config.toml
train_examples = 39062
noise_aug = 0.002
norm = "rmsnorm"
fused_qkv = true
inner_norm = false
experts_per_token = 2
positions = "learned"
shampoo_beta = 0.99
precondition_frequency = 16
batch_size = 64
Rows from block 5 of a small sound classifier, named by matrix and row number. Rows with one number belong to one neuron. Each number is 500 + 50 x the weight over its row's rms, rounded and kept within 0 to 999. All counts start at 0. Numbers have three digits each.
After each neuron's rows are labels from the 100 clips, of 14976, where the neuron reaches its highest value: "strongest on" is what is common among them. Only what is clearly more common there than usual is listed. The data: synthesized solo parts of chorales (CocoChorales).
# fc1: first MLP up (model.blocks.5.ff1.fc1.weight, 1536x256), inputs 128-255
# fc2: first MLP down (model.blocks.5.ff1.fc2.weight, 256x1536, transposed), outputs 128-255

fc1.31:466473434437529452467418501528506429468507413460438510463630411620552590487463586544445374429479444573564473567459455533554571540464520533457456472520484482568568472456431564447544475583562532509563462483505491465511458490488373480548497515504522428566503496493404528538548564508505475494397444500481445504407579498552450472586427633456481580430486545420431474491458495521499482491442
fc2.31:535432412531533510445543596450429550541475486554560521518487422496542535516557592492440514525472617510526495497508459417476476461490516506629518499479402430502507581497500536515547456491613454457497524587444405428500511475510482516554583575539463499415512443544457380498503503524541536506473477583540595510478598488492447494572526521503474562465465578552449451479502517502550482530477
strongest on: oboe; note B4; note A#4; note C5

fc1.580:631563483596562578554522481516551497520540511450467444628473578508497510481441542552580498485468465541496479468465466482596501501501493568494530445519570542530562511471619541527542511490493549493477452503496457485484505411541481524522433410501484438486531509529511642488458445411439504549424496466515488456469430601506560483501434526477439553602671549456482433521549483472414439533562
fc2.580:565504516528504460509529503530542439542561582631484430552460522473456545458501470516549475583586525542528434427436363494532557525516522622512525485552454593476547484407533530549416467480449582496449435571441505487438505458595454570560453413526526489530430428499516544453419533540605542481508529466441493498476558523512533538518448581529453568510542496471498528403480368501488490548561
strongest on: trombone

fc1.672:485489483552502503597466559546503534488554478339528547498500453480474602499477564492496410414512390504478501518500478431543541458545513590473507501543495597539579514422457474490435607428494526462478456439544542543532495464567523523535462429514460540558529452516444485480484569497461496541396429414481577457408599504428462596540506513482366588453457582484429479572515470484533475476505
fc2.672:582396468518513507517459482486578439442595489455572559490500475579527635502515582427501468478531552568470487496549479418463639452563547522465494513534510506493449620546526523458479555498533472459540504538529488484509469555477544487448531465557397559531489471537426503548509504450498490551479472422522481578428570458474472510589435572505515541525522559478444457478459526475481468456486
strongest on: oboe; note A#4

fc1.124:579586391491481551562517447481516483410539523453513541576540439460466489479548472517503479473562429481578455527533597546592465536487407462574541515505506519506532575496400558599458442497572400500419407460469548481520567499421561539497431463500439476482530369512537493516488544564477515532448539554400525578501528546588491412551519449477536467560524433485511449461435401486508435602454
fc2.124:540544453437557494519539557430549554442521589527475530510413437510543533511404460515440490486446474451428445444477552467558443575434551543484517525520486477496517486617527519595483445500484476542502447587482454457471621434483545457551538525614513509422438489470487402596438477519527566552397540625458482505531527566530513497455567512451522436500469478588575455481483493492488474508422
strongest on: double bass; note C4; note G#3

fc1.296:460544467532450493543575400468455515474456558483529577508404507459454488504440505364548547435587367553518546492570515534476494482489481516420456549511549539565435503531539513469375545491528536457424533498492494505501547481562580562423511472436521538438519452523417517493492507531425489454523535525503437522544520462452461509383462497518471507464517544374535475550506553547483481469507
fc2.296:512380507554431528565453522501459499491426369633576539415491528559546518543498528466594547431547536501555474534471491554381512445486507528496426462519449504541420436490550542498463525516532507511461521478564575580542564517539496425515496562491481551515531469462506384502497491485437462524522464589469562470462544509575511601490583402493525492429548522545515424478490514546535509507486
strongest on: violin; note C5

fc1.170:479463389516474487580506470465503517547521344459559495479571461508586480502514422487527484512456433413567547494519502531498554492550526528474453492407521529527474477514545409479439529490445578510505544456558513460562480538486443548483462518588479554360464480474472476533512465563487530485407509579489533463654460386502461470389414402540457507599519553474498455433475608511520539470509
fc2.170:536421504500502468411466489484566526490468448637505476518537559477533534526517605473540457592456463527502507494470427529520496494592507474483483463549487503344475323569604455542467592493428442460517505386573530563545450563559450410432473485521485517520523516526543497506473388397460547529580424496481491501449539493540559605480573514467498456452502502464478526508532472525542491446526
strongest on: clarinet

fc1.172:471667464536567515490531471475484461564500460542551542496555551544528453413441530481623490566494501500488474663461437595543480621437602587462507506490512471590533523510435519432423456504615468514453528461556534433505444523470495531538480486546442482461363501492522435483486458546375480469485484462455518537502488431538508585453484521476417490529491476447534456412544457598477467509490
fc2.172:541412482454474534510480501448482561556398407555578521412489448527563523558525567471574498448538568470530560534526524545399450442429504561531459449502450503490494485499520501535508516517539516479374498538490523518545494441574582437574573579453499524479536417502516443452562441425549466490563475591505590510515528487585546540464597415476525453436447549544423411591488520496539518475498
strongest on: viola; note E4; note D#4; note F#4

fc1.264:530510554506529492534492456514436393457502463485431464593480442538575486456382454533448455453487496529427527528520483492514590502458508561551543531462472457546524390496576555527494499497510501467511496523520565511448531493447505565498491521542475487531542501519540486484537542519452521417420532531520466487678462456536457419534478563504499599565432560458582544598475396469422480440499
fc2.264:503449528418535551561508457510503523533553535606514437487462556502506446485590515480446541528549512521519485501429454477367450490471514644485469464478533617482505465429466431563386403442475603471471418516471461539476573525621577518484467512551508511503387382441506558467451479495522443544525512549518493495491483505485535586406483501500485473500569514532538546442483425564514513515530
strongest on: bassoon; note A3; note B3

fc1.668:553525478434565472544584462512421557436515523389502520471483466470523425518499440507465452445560466518438480504511463491490574534484493578485531512461546488552428534556488514476490401447598401467548500556488495483554444534472353576580442539447567501565440588524531494521520488464434481478510497452463471470452509502386514477434492476492525547369545594449580514487513510485436610542533
fc2.668:416504473502500537482457520614476513460579512581532406491448444556609418463603405531413507539497574528493503541487505483483466436553544528484534488442533524488603492472545438532511473418520562506561431547534480439485466464561563514446486554559559430466553520459462569532491509542430404494422521585558491481595517543501454392543509461486435433537536495518585533475537481566499510567502
strongest on: bassoon; note A3; note C4; note G#3

fc1.59:552489430578490508534494560467479423499516530602537512485478468530515500475493526584581581492483469559444472560505578385543530418503539478474557494494508519514457519479376481538560500493540523437577477501563512516575390502619553510508565373396618448426392602514532542562486497489437527509509531468507548473425542488531434524466517531530526514501527540473576473519546464469530616481501
fc2.59:459453374457418580489494511483510468404546573597460463473480516477538385544529398527492563529523537541547541564459557503461465450541521569460566479398501516539617435520475451544500454399483625507574506470534522515475506479561505506509449584569538529521498484482504571544518458529454427495474504563520449516593449573494432442502491513518420423560502504492547556608493478538478489508516
strongest on: bassoon; note G3; note A3; note F3

fc1.443:463421553571473477489552383552542411547456485499532614521517526530479463471444497463500490408583404528427507461540586561515555483467541564477538523505549526524465416601599486526381479472455548552418540510456625499532609429651587500528501477492502469516528514472519529545540490555448440463456445484509536565481480462509525570450508567484470483501500423411462523516463555603582535530570
fc2.443:596422536506459559563502530461483511491433438603520550473465549507532506508460522490593509503558487527571434474468433522401540519509526534526419442551455549564454445482549528516433510500506567476427500492584543523528506467570463446518563517431444568537526493426499420468461481517546496494515542500466549439455517512565536561419519442526540545483529481516516494471478453506521460498512
strongest on: violin; note C5

fc1.122:562502451462492543408556470478556547453435534408462466570473428502473421451513432469486517457551440535529524399482500558563495480497454492453469564493585447447562498528439537470553539579471529447574332516576517515513461514427505407483497525517553456536563481445473498366485503519486471496571486402525508471522480426514508470557507526513509519554482551499512469515518450451534513440550
fc2.122:464541513490425462496410628500494504544515545587510508494522545491553505604525467500511499496532509433449485499491548485492566492425423514544497523425576476587486507481436337471427406539410532533493551612472561542439538519519528477478528474447547571503480521534517512563498441584465460462548492504406500449528448614519525481412514482538445609487454489557582518606539476517412531569530
strongest on: bassoon; note D4; note A#3; note C4

fc1.547:520474483535520494501505482547566537423512420502502475407389486468512525451531408497546475545569580537482501505595528490451462427501455460520507505502504439567523479512491465532564483524506589515514531552534481517459540545566497433444507564579518491420404581486521511523505524539533514528482463413444442484497468428442547511540397511474509436414561449462465498452533443548546508433446
fc2.547:475496489601503565444511395521486495539471464450583488500502545464569541441484468580498502504515540490480502519509476497470484454471479480498501528485556487449382466444526371500486526478467479444534427508504568450513664443533621357427556555489504413518451519368509430504486569479518549468543420478444510497515450532429497542610414498448585430563561470417499555444463551499566448543461
strongest on: cello; trombone

fc1.655:528529445487588531551549535464494513445498585475439452533365505474478418483518530573532628395556378465535476540502576439483551530521454417480522529482577495530522483526412564647420455504468433441525479489515536450478518432475575450486452495506482511386530539531556515512447523486520524523410537630524525570552516536553435520563425429474511496527510475491510490451462511468508442488431
fc2.655:575490474459541527616464489415581547414554576447432464532437500454502533507390472506421469485497398484460498439511556503533468494488524532506533500548498496565575508548474571568447428488401444520518433504402390462449627470475534469560486521525531462419456533480490456602424461493533523529440516640421435489494539562510549505505482499444506428545474534559536484476433496528510468601450
strongest on: double bass; note G#3; note A3

fc1.279:528457411511511555536542502482522488523480429514522559432490628425478465545487411457565553572448411512436609538542473532474523526484451501472514507344459579510504443507545423462483447490448535528489482437550559481565577500558464518467491510577464587466453498618479509496510509460543545508524491491500518495589533489471423603438505422487461491504493551482479428455471518491467521479516
fc2.279:493489459473521471398485448510520497522457443590505504541520587481532564490517577472522506595459457524497471546494480488553483490596526427489499404580500544306515359550551464534496593524454459472571546334541501526528440569491469445429468530553504580469565507534533445505435424457477519547503431472421517548466501557501550521516506494511511482498515500473487554502541505519570491393494
strongest on: clarinet

fc1.452:550485471528524524534547531491547496462468439472490455499448548464447458464496517477526492478538433478663501482564559426516478518562456380496402403404484490432512326474481534471452546482570497478557445489487466503532492562490472407527418531487493505503530573574554455521498514527543571455469411556467512458567485539484502425438496424449552442424549471451429517526360427428429425495412
fc2.452:498438575522570560427530520468476534492463390559521462520461518502583491486495558525506506582450459440478544477406523497535425538562478512503514472496544557459572408551541456567386570476444398497614496392548437579514592542506556352458462494541474542434557544503464545583454443465429494514484504479497493504490492477490556535571530513525565440465618515538534471448485491470589505532479
strongest on: double bass; note B3; note F#3

fc1.158:573460534370556547547483516401448382472514504566461499478535442416554402477508433589519415407536539563449450450529587611453474503495489485523485489503442537561447489511502428509463419498462465497568492482511446491487479598509401556614479448461537452565453533511393496490523456545476417496445593544491583420484535499527400420360504530516486493512463531477524445468510458455541515599459
fc2.158:463495529504532475439586547476468483463532407560528535523478482484482508389618371511397517461481453492474442512444575461502542547548548471546512477426537468497625507494503428550490414458643575457567451537556502491474420512527530614467535532592540558544490565522421554517466445563489443478528560434503458439563486548556485477499449497466411502502475522499635596501525499522581543576516
strongest on: bassoon; note C4; note C#4; note D4

fc1.308:500473482477550575628509440518544493542548471495573520416469565501499499499530539466543533533517530502523463420467373493595462525438379472497475480516493528506506464498576419511558554551504513549489573421627486557577523509498461459445552492595538529432462488528463468552566514502475534436444436385434486408481455457566472499397497389461494479486599472418476538474525516454534613433526
fc2.308:489501456491483517468469392523453462469466406545577508497538537440544599532450526496495542523504464502469483507573500504523530462509455447542505485530548544370456429463512393526487548552411524474535448390489532475578601518512592381416532576507559544537472516477528418531476470500498588458509446438377533457497433521468477646544404456489533442516508454450447557465525483524583451447444
strongest on: cello

fc1.8:469534497509528436561498346461401534460383484497551488475551524486507567522423478495509488439487372432476502554547579532525497547435546603447569526496476535553501415470545512486472458462603524483530514477488531462546491487521508481536515531462490424474460443462471445506472435545412580489456425531504435535624510432516473535460375498510491506479519503489531412520542536614472510498468
fc2.8:549434504551472483515489542440457623538423371622544553420483451505624471589448593486515540426508520450556557535438519515411506482478497510549415497479431477563541485533552544513492510538564445490387477529533523501491584511529494417564532572484491544389535520462508403500556529468510534534472513612499609494431553529584492557451628468442544426393464557567484416531481554522544491519466
strongest on: viola; note E4

fc1.407:447498483603470462481575415544483519567392450606528555465492499512509474488443506527511545462560469486465561456608534574458559532426489561472563525465472502597518497552555522453360499475557527573434538485474513574534584463524523579482445536518467514479492457509454573508451459565466440440471445486485575490560474466549469504427506494510546423475481531430527494488542587559564525463461
fc2.407:529416528546477530591470524479466545515414377640558516418504456520540530569476513499578532426551518521525469572446519555365476459482506540519427417535496530551462459538562551524444532510555463522419488523565582527537528495603496437494530552460494607513504462446525429472554509460478471533550461563507545462466531500551506570505581418499578523459535513526518450500504498555551516473463
strongest on: violin; note C5

fc1.167:495537397491505536484488555483422487588472361518538608575523496446438491527491490527472484497507519529522536510535491462485462558509489563495511450514520524452473466501570524425495505464416550583609466474502607547603532483471462465481496548552463408385513605516447556506452508552534573448535552524506452483503479506406487490478505388563387469475534421514473476518526539462456500402568
fc2.167:525534587466484522527529417441510579507529498552530480545615565519505547528526521471499414536488558511474520578445562476555453426553429586521546469543439438522586528496500468507521472522541477519566558550496468601442580461569469516558515479560550452513446430607592508484401472476514478508504438490536426621497487517508565542485402532497515532514437530444554560538510461488450565526521
strongest on: saxophone; note G#4; note F#4

fc1.602:470538502540456473493477539536529461385487526499436484516493520467482436471554425579494567552533480430523570459518578566495398418524481530427488588496528636603479468525472512563472494487486526491412532483470459598471500445531438533397524576531548492587513387428544490495551486481552496505608523496482367599437430542573544527470527533454487524482429466546591584550554539466392474575531
fc2.602:500501588555471510547400564520516528463467523522518511450513578517551427562468468549561556501585389476461478483461615547492540512475437375539501537573575496540431530487403479444393496571452491548584548520528505521527502546475556486538507451452459568581506573536511521498465432515486470496514580414491636396503450592499567513500478463535469599562420528537575454504508442596402525588467
strongest on: clarinet

fc1.154:477568493530459546533457546558489468549462530483580467560469491604497498535460562459479562456550529562545480500511607510463518499547519496449553426521471478517537400552469458417390484501431554510561513475509473520543469551434520502490555529471468549446528564446491495481474472535562503550537621668498483508549453450493490423475447493459490476441503507461548544449527523530466501400534
fc2.154:516466555499514546560482447501540496449425552488538477596538569519445527480569479480516429552442599582528521578525543520498467461429426493495538489509445494484508524513505544487463488596503446544551474498544576594448596531438501568522495577542555542523505519488633454450412375403454453475488573483588461595500461542496566464480511506490511516548412506436557495527450566503480535558547
strongest on: saxophone

fc1.222:500563472511516458519594430507506437447470499405438413543484506434507413469563455433496425485476506544467500577455517507485495532516503476528482487511493411504609483550472537508434527449506454580465549407583621489493428458516550530505457405486451568415547542544519572527454417474422480501540468422510591524489459544461361474539500527562446446487551478479441468495550520577467536575474
fc2.222:476448537611536516485482516508492540534523444541440402463485469491514469446584604546549581568538530412557551470481521586555430488488470520526509467425638480493502452514539447485495484486462497530504492501487480604450582456483599403505532502542491464466542469510517537525469517507377511530562483493529484482535503497476570398578461500507489510420550484488583476562455569458495499493422
strongest on: bassoon; viola

fc1.230:494411507457474477559517465487526444485442427483570529490474489497491498491513465484530502483426477467599532525453413445549523471572447565476523478471522529554518436533560486547505611451465490487572485444563615458617641546471406438411421467537433512426490465534438497526404513475415527411475544504506517531588439509476516479369500463517504541661502499436539485451469514452480463466473
fc2.230:528477496503539499394490511461533509511504420616494472589547566464555519483478575507533489574457444555505486467420418490572521558552499452489528453577484600345538338492566454536469635495442508444531509371504527496524436544536448443459499453508483534485530494564473496496459405479536551478515498487404503493480483449524543552514512488548493552496536510455504516447545458503551453427530
strongest on: clarinet

fc1.317:567537506522552438513555547495542463452497588431491560636493472515521443419527559510547423586531489579503471453503491442602439500529538512476612531467547464499489525518495492554550501437556587492565468525516528488540532344514399523466447527474485469530511540538481547573524534526542617525566498568512536484600494437538514511418524467489481526549611504500471573484501477477448536400539
fc2.317:510525488463495534583505414456573499532611580573486413555471536473414513417471518479515474439593522490521418523470391488473598509483524651567582459545536475514525494423496456514424463538465571515505507574484536518401567445567458590542518425539483410479434413494483555461410524596517509521452489433481483522465572506522612487514438539586427457530436582476524509437489457546449521482630
strongest on: trombone

fc1.225:491551459559474397572488437536471501518493420485590623523575485497518582529494535548484426472492440503464561556583519536475552541550517540481432575459550641444442549458542549596499461439569471605540492501516468504569511477541502420511433506479511470575524423501421544494528441558479565517489429469560515480437590414588454583538497563536417464479536512506432445475554556479514497520429
fc2.225:563389460500469556472443558438505558488485363551613543423537388535574560498510553441547482450529497549522528574563443489394587504518514504494407488474494502545494551565608541454506590542586464491421504586565548489522526524547569461507526522447410609532482527474455421470551539457524496582533500539492629481418518506527450587558504501455528506496499583527400405487419473502551522483462
strongest on: viola; note D4; note C#4; note D#4

fc1.146:541443567584450545487486406486444526539457473448550459480509570514507523438473433566546543480483505464443547550597570503439501451506451494494501466537546485474566417484525463487470510442486528510493500559570585498584598474619486571443529604554442559457484465492481516509546526514447471442513459473412514480500401421457519496433403518428507512490429483418511498509441540579585474465441
fc2.146:507461461499437605557479372531509415487438498479622547463553552465528574498498433488527553506486534484479508548554498456464453439512482502511492569529496462447395465516521493514466461545469527430494452473527586554556655552538552409472559576501471483501412511390515425442466489455474566512512465503517524529504452553376462593526457479513603510533509552493431512412467569480516435497481
strongest on: cello; trombone

fc1.513:506480433466575459550459455471544425461527516431494551564536427508512513619428480506576525463462357491624423469564524483508540492559527461486565453577500565527513473462489496577417509443418468506519460381475490473487551521427517416510458445454417471481519520467532462460503419469527523476426520571469539528480546543538370524531524438483560478438517540453490483395491539569558436567400
fc2.513:476472450523566513527544532424561534386494514532461508491497445495547467454451540483448476485480487496518565466451528454581504508459503549546516528513426496537484533516419568567521453519494453526491461558476446487458587466495505488491482559592545557468469431516500351558421465524546594545434486590483507547548570512533539547586520460478520546433456592549516418524425562458485506465451
strongest on: double bass; note A3; note G#3

fc1.260:519467437485492501497472488524481391552546417356546507455543507545519541473490555514524474499483468587494432516515552413480535447498613587460503487492524552508546564466403497492434547483469493533554448404578491488474414451469519467552449480461483503527434395488529503458478497459480489543457503434492571508421503494477488586549469506487472583391508576437408384504519529443570448486465
fc2.260:580416454583492512556432506477542449423553471573533526475531447524514619528506556448456465475497570533447548487557467404434522462531491556491484518472507493535524598500533497463501519474563510419533469584479489503576473530496537501495564445568408520565479455515430480540508530437442471535475485478510523586447583435460443520531450571498489577549490517496425515489470540464503459419481
strongest on: oboe; note A#4

fc1.210:500428382394513555537497460537493546427508537520493447515421540437494510467502536583490531426570456478529466468557482488410445524428417469497464544478509463493482470473420443537599441503466395465511520529539496513526516572489503431459469490472508500471544456464457507470449499462470555462470470494489506498505620517598540429498571547513461483588606484476368537490567453509536466386538
fc2.210:471537490582507545453536412497474483559443531493555470496454518457560496464455432465479514499504495445439506498580525525495461394505502533593556507548491504437394502467517485477506489531481478403477458494469508485490656488519601451461563564493555429482443458435565414436495542552446638467367440498481538498525508516456409610492489505506599435491478528454461515455398544519549435516470
strongest on: cello

fc1.473:496533536578479450474593437519499559563417553487545529521515512482463529437460574511517504443502459479541595463547575540455504527445501483444485550482496470590427457542475502454323401493471619525437576466481501608559611447531557524501443552474432551466452486412495412435527500533519475470535503526529525503479507440451588507471479427453522508454417524418531496504551520583502544474488
fc2.473:551444543571456517571468519472465501498441376583562552416546458522558537554490510469540513498514514548558459577460515514356442462493498557543437478495482483555496451512510523480441524514599444479463536519595569578516614542588474469534546548424477565457546510469522458489515425450458454502522502607537554508464505527512534559434581403480539559476474559486496479508496529539498506511425
strongest on: violin; note C5

fc1.711:562505454541494494473469559511496564510425562507513482532544486499491466537497459540450513470511540570475595525583521456462505473568461561516534482511464447486560434457413486464525558540485613469608503505526477503559512480415400516452556427471566431490440518503500527486437408480385490518452500449580534501457560428464439424413427490518516450506555493464567444512510509451511539453481
fc2.711:448534445435431481484480538522477460502607546566525502470474463534575412460522414536448548507520509546509486543486496473482471496572549491522570438462535494487636498541517469527428439463565600553489451520562484493511458461523510510467509514512600472437576491505547564548503506563447401500427524600439438473548490547508448354490575465449406425504464499484547552571534490585456517562483
strongest on: bassoon; note A#3; note A3; note B3

fc1.356:457458371521581518553522445566482500486537398479444512494499519487579511507487515517618570457478509513501523498509510466511450505580427528584469461482488460492550553481529433405498560497394464488445457433530486548556535531481474474402489551573511465479569474588561453507528400524544550529489448525508511481533496452430453580451555451514424542549533517441446534391478526417584487509540
fc2.356:500483483472518485379464480503498500539464395578477442555535544510569495505528564464501453616497453523527521512448467438568485453578524443458541442562458515307498339535562426563453609536434435480548502380516520527520440555498464400416465525552513543486541508538549471518474427463486556488502448438463495515466520520513531559506526505492474469437525466464550554490530512540574526407522
strongest on: clarinet

fc1.399:477492454440423534549376470558484526489461554530390444532456520521451438411494478511488476460494548522477462559540517439463519558470476457466562570515475490548519542489417610518537482449406428513571474528489488450409483470411488451564446537455470489463465530524479523426523518431526504483468465656523469477475403541511473451512530513497548466415434433455410417439518485545550442493407
fc2.399:509545463477548487466577545400543572554400532528504502522555413529551449490447549465441472506435473410550506447507519503555426510458450486666577549504378454501506499518470531539553421498554470458476518535404417403435526425444525417569568563577521504374507474518492366470516478601551576490453437618453535578509608464527555462533571508484502547379451512502522404533439530538518501480462
strongest on: double bass; trombone

fc1.730:471485463563443475526500379489460538513561455488605547506438524484536483465518537417457457510480415458491505541490555615431534594473489558437490540571438551547519426529526456489452437519539459493427561405447647438539529445501521479528456543524539440505452451467359468435503517660415496451479441394474487526497584434533520545485475541492474534568451476464476505479509475587467522468516
fc2.730:509420483513497526549445505458438532657389403590564551392544452523561538593471541515604581455500609458567512526514488542406446444494518499611546513497437465477423489494538511500495505508559511544392493543524530494487584510585507459567558557438476540412534483471501409476563490474536507503546479583484599414502519520559497553468567440519547439446459553548441439513520515505564467514472
strongest on: violin; viola

fc1.691:515453472489462589498484490491582541472573473454556523423408567480486548438502554597510540516562478455500512442457506486541522506539460433526462483499399379572481439435468482500638523461476434484534485528517538543548510510556509513427502525528571523365510527424467456496523576515407545532543504494482539453500526448492525539501492544435431451523586486516511553436510485485503532465512
fc2.691:511508466523527546505504357517449466475496487477589481441497514438536577551461407468494508481559564504469492517569496428519468465436486537559482586507566476479364528449495408506475531525493607459540437502486534428524617518549621384457530556508527428511417431416522383494455527513539516435500423441415528454460444537384375608557364471481609419533488456447434574409496517484532475517502
strongest on: trombone

fc1.709:516562555565535493457456533534534414596382599554512525487543612459469435458517452513442476535512460491518586518517557452464538484483492450469503462529559520567500490569459490444489495525520548508481497453448529511513547517417405523466600409503541474454468539511477475412487497429564527521562641543443525504485454558450635422476526487552456529455443539457574520460549503485428552476537
fc2.709:494495566550484510555490441531485469450491565420517536521560531546485465469537535561460371579474563584488504516484566461530428501520482454432496527532461487506523499518463515496513485582520481483561503457509572592473588566366455575527496514537580492443516516512584506462476373417493426485520653522605510566574469545462535500524490523546557544510442517434570478564442578520424414479542
strongest on: saxophone

fc1.689:362450457543462564548457512518472435470566414343562528433550471461491499586531545471575456439435385550544550485487501422524568503573492618461390502407484543564586534452500453552463555507481491499473595437512567401547553539535465483562485435526434493506455427553487528485486511516545450547410498484481524470548612465397475551489483443493439529476494638503499483458533580481539489484560
fc2.689:591444487512503500455483522458587456393494491576529474474501478564502626506521632469473489496515509574484481532499462453491587464582559494428513484482478579393511549536528543470478585508481457497556448485568428520532455578461494452441496493568433602533472486550430488572493476405478488551518488453465470574431589505465512545538449543481518554476506516503444506473511492449503483381536
strongest on: oboe; note A#4

fc1.540:485426427435558516464474525475418537431522413481490525492580449535525525510426569540440465422476332488600456612556550437484499561464518432450498520531447556496646469462441524510513489492433507502540487414500504453559498511502450447566521521476473510499527454488531503436534520406582491483492450551456490569476531522510396498572428508566415503479483524486469442448451516575474412470439
fc2.540:548497429543538484456545583423440535541457456548537497496539419495562465493467577434395489450433513491497505506462478448480498507483493519642498490545417465528512522517477570476533469537524429501485509559468387439487524498425493414526524573492489508430496479542446365478473519467567584522339467482510597535490568492523542525570535573499493551433482557590437407495431487529518445476459
strongest on: oboe; note B4; note C#5; note C5

fc1.643:480419468422513537504533536505547479478489375497499524506485492505520467468433459511602524468433397518634566468502489406469476494501498410597453521464440521474620501508532401583508583538467487484516538416482457481466536498487501475435436534461510572514531536505483392500483500481500458521418532551478486456559462501447509522472510347484489493517558564474466461568493574458542490500456
fc2.643:541489474467533490394481487449509515473449440611460457505525536509549515487475617485498455586439426501508488525465484494557499517592507444473549434584484581362552298531586437533451564501428407479537477329547461500530483561479493373461489480573495552442537517527514466570469427466526561559501451499434497520476514511563556555489551486508519467458501481488463535484498494504553484399516
strongest on: clarinet; note D#4

fc1.492:520506580605455508548498400480406555553436500491584593414511472498449500462351525497532536496517405486436565504531493598500511545442495570440503591510556463591439523553495559521409519503526480481479465578541545482545592497513496477425465516479397460489537484477468440481523469560412475498485465507423531491543510486523492521450509486516558537560469583381526443506526574519552463489456
fc2.492:546412492565476520526500541488497520505423384639547530421503423526545520582492514498558514432553523533530482571467512560377529456505498529501437460499457525555482453505564545509475536525606501480356492522582573557503534513598508410520517548460480574502521486468533433453523526455492437536525450606516560492491503513555498561440579430472550472427459521541477475520525517539527524463485
strongest on: violin; note C5

fc1.752:471380464490567578546565483514523503503503369497542520466434503533508441502538397454598567502500465494639569477566422485488510493531508486554456491445523566538514429463503418541471594480434490512487483436505588487553590496490537459477428596517480495504565546539466426564498474476527509498416457529515531508557455542462449530494512485600467450511487553496485460498445590513602557482626
fc2.752:493486448490527489389472500466493469547499465592501483514548577477573537496487548468503516553443436511524484510447471453519480490553520445479510417583482542305498355529545433567467577479454466414553505393564475508535440532490487370421520538516529588461560500540521418553463374425487565492558442455488502514512512526538489571515529524526492488495492510462478548487536510517609502434499
strongest on: clarinet

fc1.125:527545497527490478629553462461483418515521560501499525511408487508597457502428423561494549494524494502513580480563498408548398563471464507439413493464467518471497417614474454531486499477394421496557464410502538461593535422570528428532457502520525456438470512465462603544454456557406508457516459533569524477421582554474454487481533454547606463456565430434520454551474608529505493477510
fc2.125:411610524410468395458488451436469524444589599539415472520556489539420506549562457478449396402413499499514551538490511487505518529442482545582516579498495423521569515474445542488477424530509500556514470549365391512417547544454463532510467470505493422443472406566519507505469520494550391466474494558481440566595520483514521559520429553478489478478465500485507551579566491459479537504577
strongest on: double bass; note G#3; note G3

fc1.288:474522519450483507515447401458532524511443560515420427456421528477498521420457564516481499519465578478440464561552466502504512527430476549455491527510552437490412515437437467531544488525434452499582551478458458524456560508464469551466620540524541502476492474428585529490558540559563456527620438560519390459450496523495578466402442436490511554530530479515535572484562559517557460530510
fc2.288:455527490609411515463437544486558463592443526460514520469519525468585409582501462456546578482543449491463541459523562590503554476519382397584492569527492507524437528413408476480520477589429527575466485540410504439508520473434519418539565542415510548535473518562537482495514503550522582477486515428429577466490495491514487571496462547477486548485386536507467468512454391551485497509468
strongest on: viola; cello; trombone

fc1.742:576555506491409398580571454443518520519505561493419436470516509544474562535516493513517494479518513423479529478501469419573472536389521534527502531554477479518629607501402548518392505501542478518493523452489496479525544455506619500552479523534509480487491481516517560564502533513557531552466542577533475496438473492469491526490552438474592464542592364604481570554557564540491490524454
fc2.742:513499478442568543497556617493562555461539622502449514490448425481451469406450472527462503483526483495498433486425560479488514546583533562482555555560452542483502480603504446604494493383571500522468518441496492473554543403437625485517486553557530561429494490519482442539476580554520516582481459492504630544536482466538386488465557480473524537519546474437602466562425516569536488489380
strongest on: double bass; note A3; note B3