Rows from block 4 of a small sound classifier, named by matrix and row number. Rows with one number belong to one neuron. Each number is 128 + 32 x the weight over its row's rms, rounded and kept within 0 to 255. All counts start at 0. Numbers have three digits each.
After each neuron's rows are labels from the 100 clips, of 14976, where the neuron reaches its highest value: "loudest band" is the band of the loudest frequency at the time of the peak; "peak on" is the class under the peak. Only what is clearly more common there than usual is listed. The data: synthesized solo parts of chorales (CocoChorales). In brackets: how many of the 100, against the usual share in percent.
# fc1: second MLP up (model.blocks.4.mlp.fc1.weight, 1536x256), inputs 86-171
# fc2: second MLP down (model.blocks.4.mlp.fc2.weight, 256x1536, transposed), outputs 86-171

fc1.528:105127182091148124094121122129112182108100077115076143132198069112151175134115090136129125086159054104129167143126049164153167111097073159155165117137091097142090118087128147140154083204150122075140095105066128111145136098137129176150100187100094125117156089
fc2.528:144136148178102140191151132154139106128163115168088140119110104095123145159164109139155129127078119113124154109104149100143085131124140123064112160076103105139108077151114143167171143150105154133079129143111070136128125135145112113063153098073124149169069125
loudest band: 250 to 500 Hz (85 vs 45.4)
peak on: silence (77 vs 12.5)

fc1.8:046114141147203134144157103132094092124128123115056114103092079149083141095132113101114105111166066121127100077152117168097124095142131127099136124106154135099146125146000110117104108113076058092075118151142115112175208139113170139138127128099085137128184090
fc2.8:184171119133105134190147163136166161086180119122144093160125143090164151103128105123120153074120124084143150154128177103146118152129105164172146190177084150136102075111249088122198150144126149173133166165115142160137095133151110124127128142175172162139064134
loudest band: 1000 to 2000 Hz (34 vs 11.4)
peak on: B4 (27 vs 3.6)

fc1.602:106086124161157132135152139104142092135073081127086078133132083101173147180145131140159125136137128181161109079160125109170113155165079134144157095159126164090177140087128140079167115188120175160107159135137126086100098121117126108136066205127185139119148079
fc2.602:136151145172070110144107092109105174141160143136155132113121150131114138130156076099140127125142147139072150190194157137091132126104172068154082150106144125200098105179116130144115099138146134077169042155098086189190161121140114122109152082094105135143163118
loudest band: 1000 to 2000 Hz (30 vs 11.4)
peak on: silence (78 vs 12.5)

fc1.749:128131156097166111121134152154168149115103152171135150190129155148148130105094067131171107132118100126159171133102126153174176177141085156110107175157103082096066112120067083098106132156139096167180152153155109142126147142107184134107121168105076157095133164
fc2.749:160149152166122133184141113143099138087167094115112126085139136100183148157137125101126180121125110086165146135144093162148084140100124137134165151040123167158145126133180147119201159128165164135058115144130145103135126121178105158098124139128159139149099141
loudest band: 250 to 500 Hz (75 vs 45.4)
peak on: silence (57 vs 12.5)

fc1.723:180086091109078083111137179090075106081068089119135131141074131093125171138136126171104067117160133094130108100175167104128171160183142135137087146123073101175155149123110117185166132120093152108100112101119105169120157210133108106139107112168144141111102074
fc2.723:148146121120153139171152104216124171134141133079162168121120071141138130167187114160157140100102077110183141129107109081170073092103051104135137134112149129128101078158125093160118142089084169156155070122123114117166137098182141068134150139096123172171162073
loudest band: 250 to 500 Hz (81 vs 45.4)
peak on: A#3 (25 vs 3)

fc1.293:103141109116108085100146096116136102106089132120148163163124163108143197148125118143126154120166092124121092141152101114158121117198141151089128158105162134110137183069090107174123119139109162098097102142177105153139172173152156100162117078111196111125150062
fc2.293:104165106150142143133079156161135167073122096181072103099114101136096131086159119165114121111127122123145155104189201090138093103151097124066126135084124079160148156187119139125152131152140122169153142131099138132128095133169121155141124130145073153130101164
loudest band: 250 to 500 Hz (75 vs 45.4)
peak on: silence (89 vs 12.5)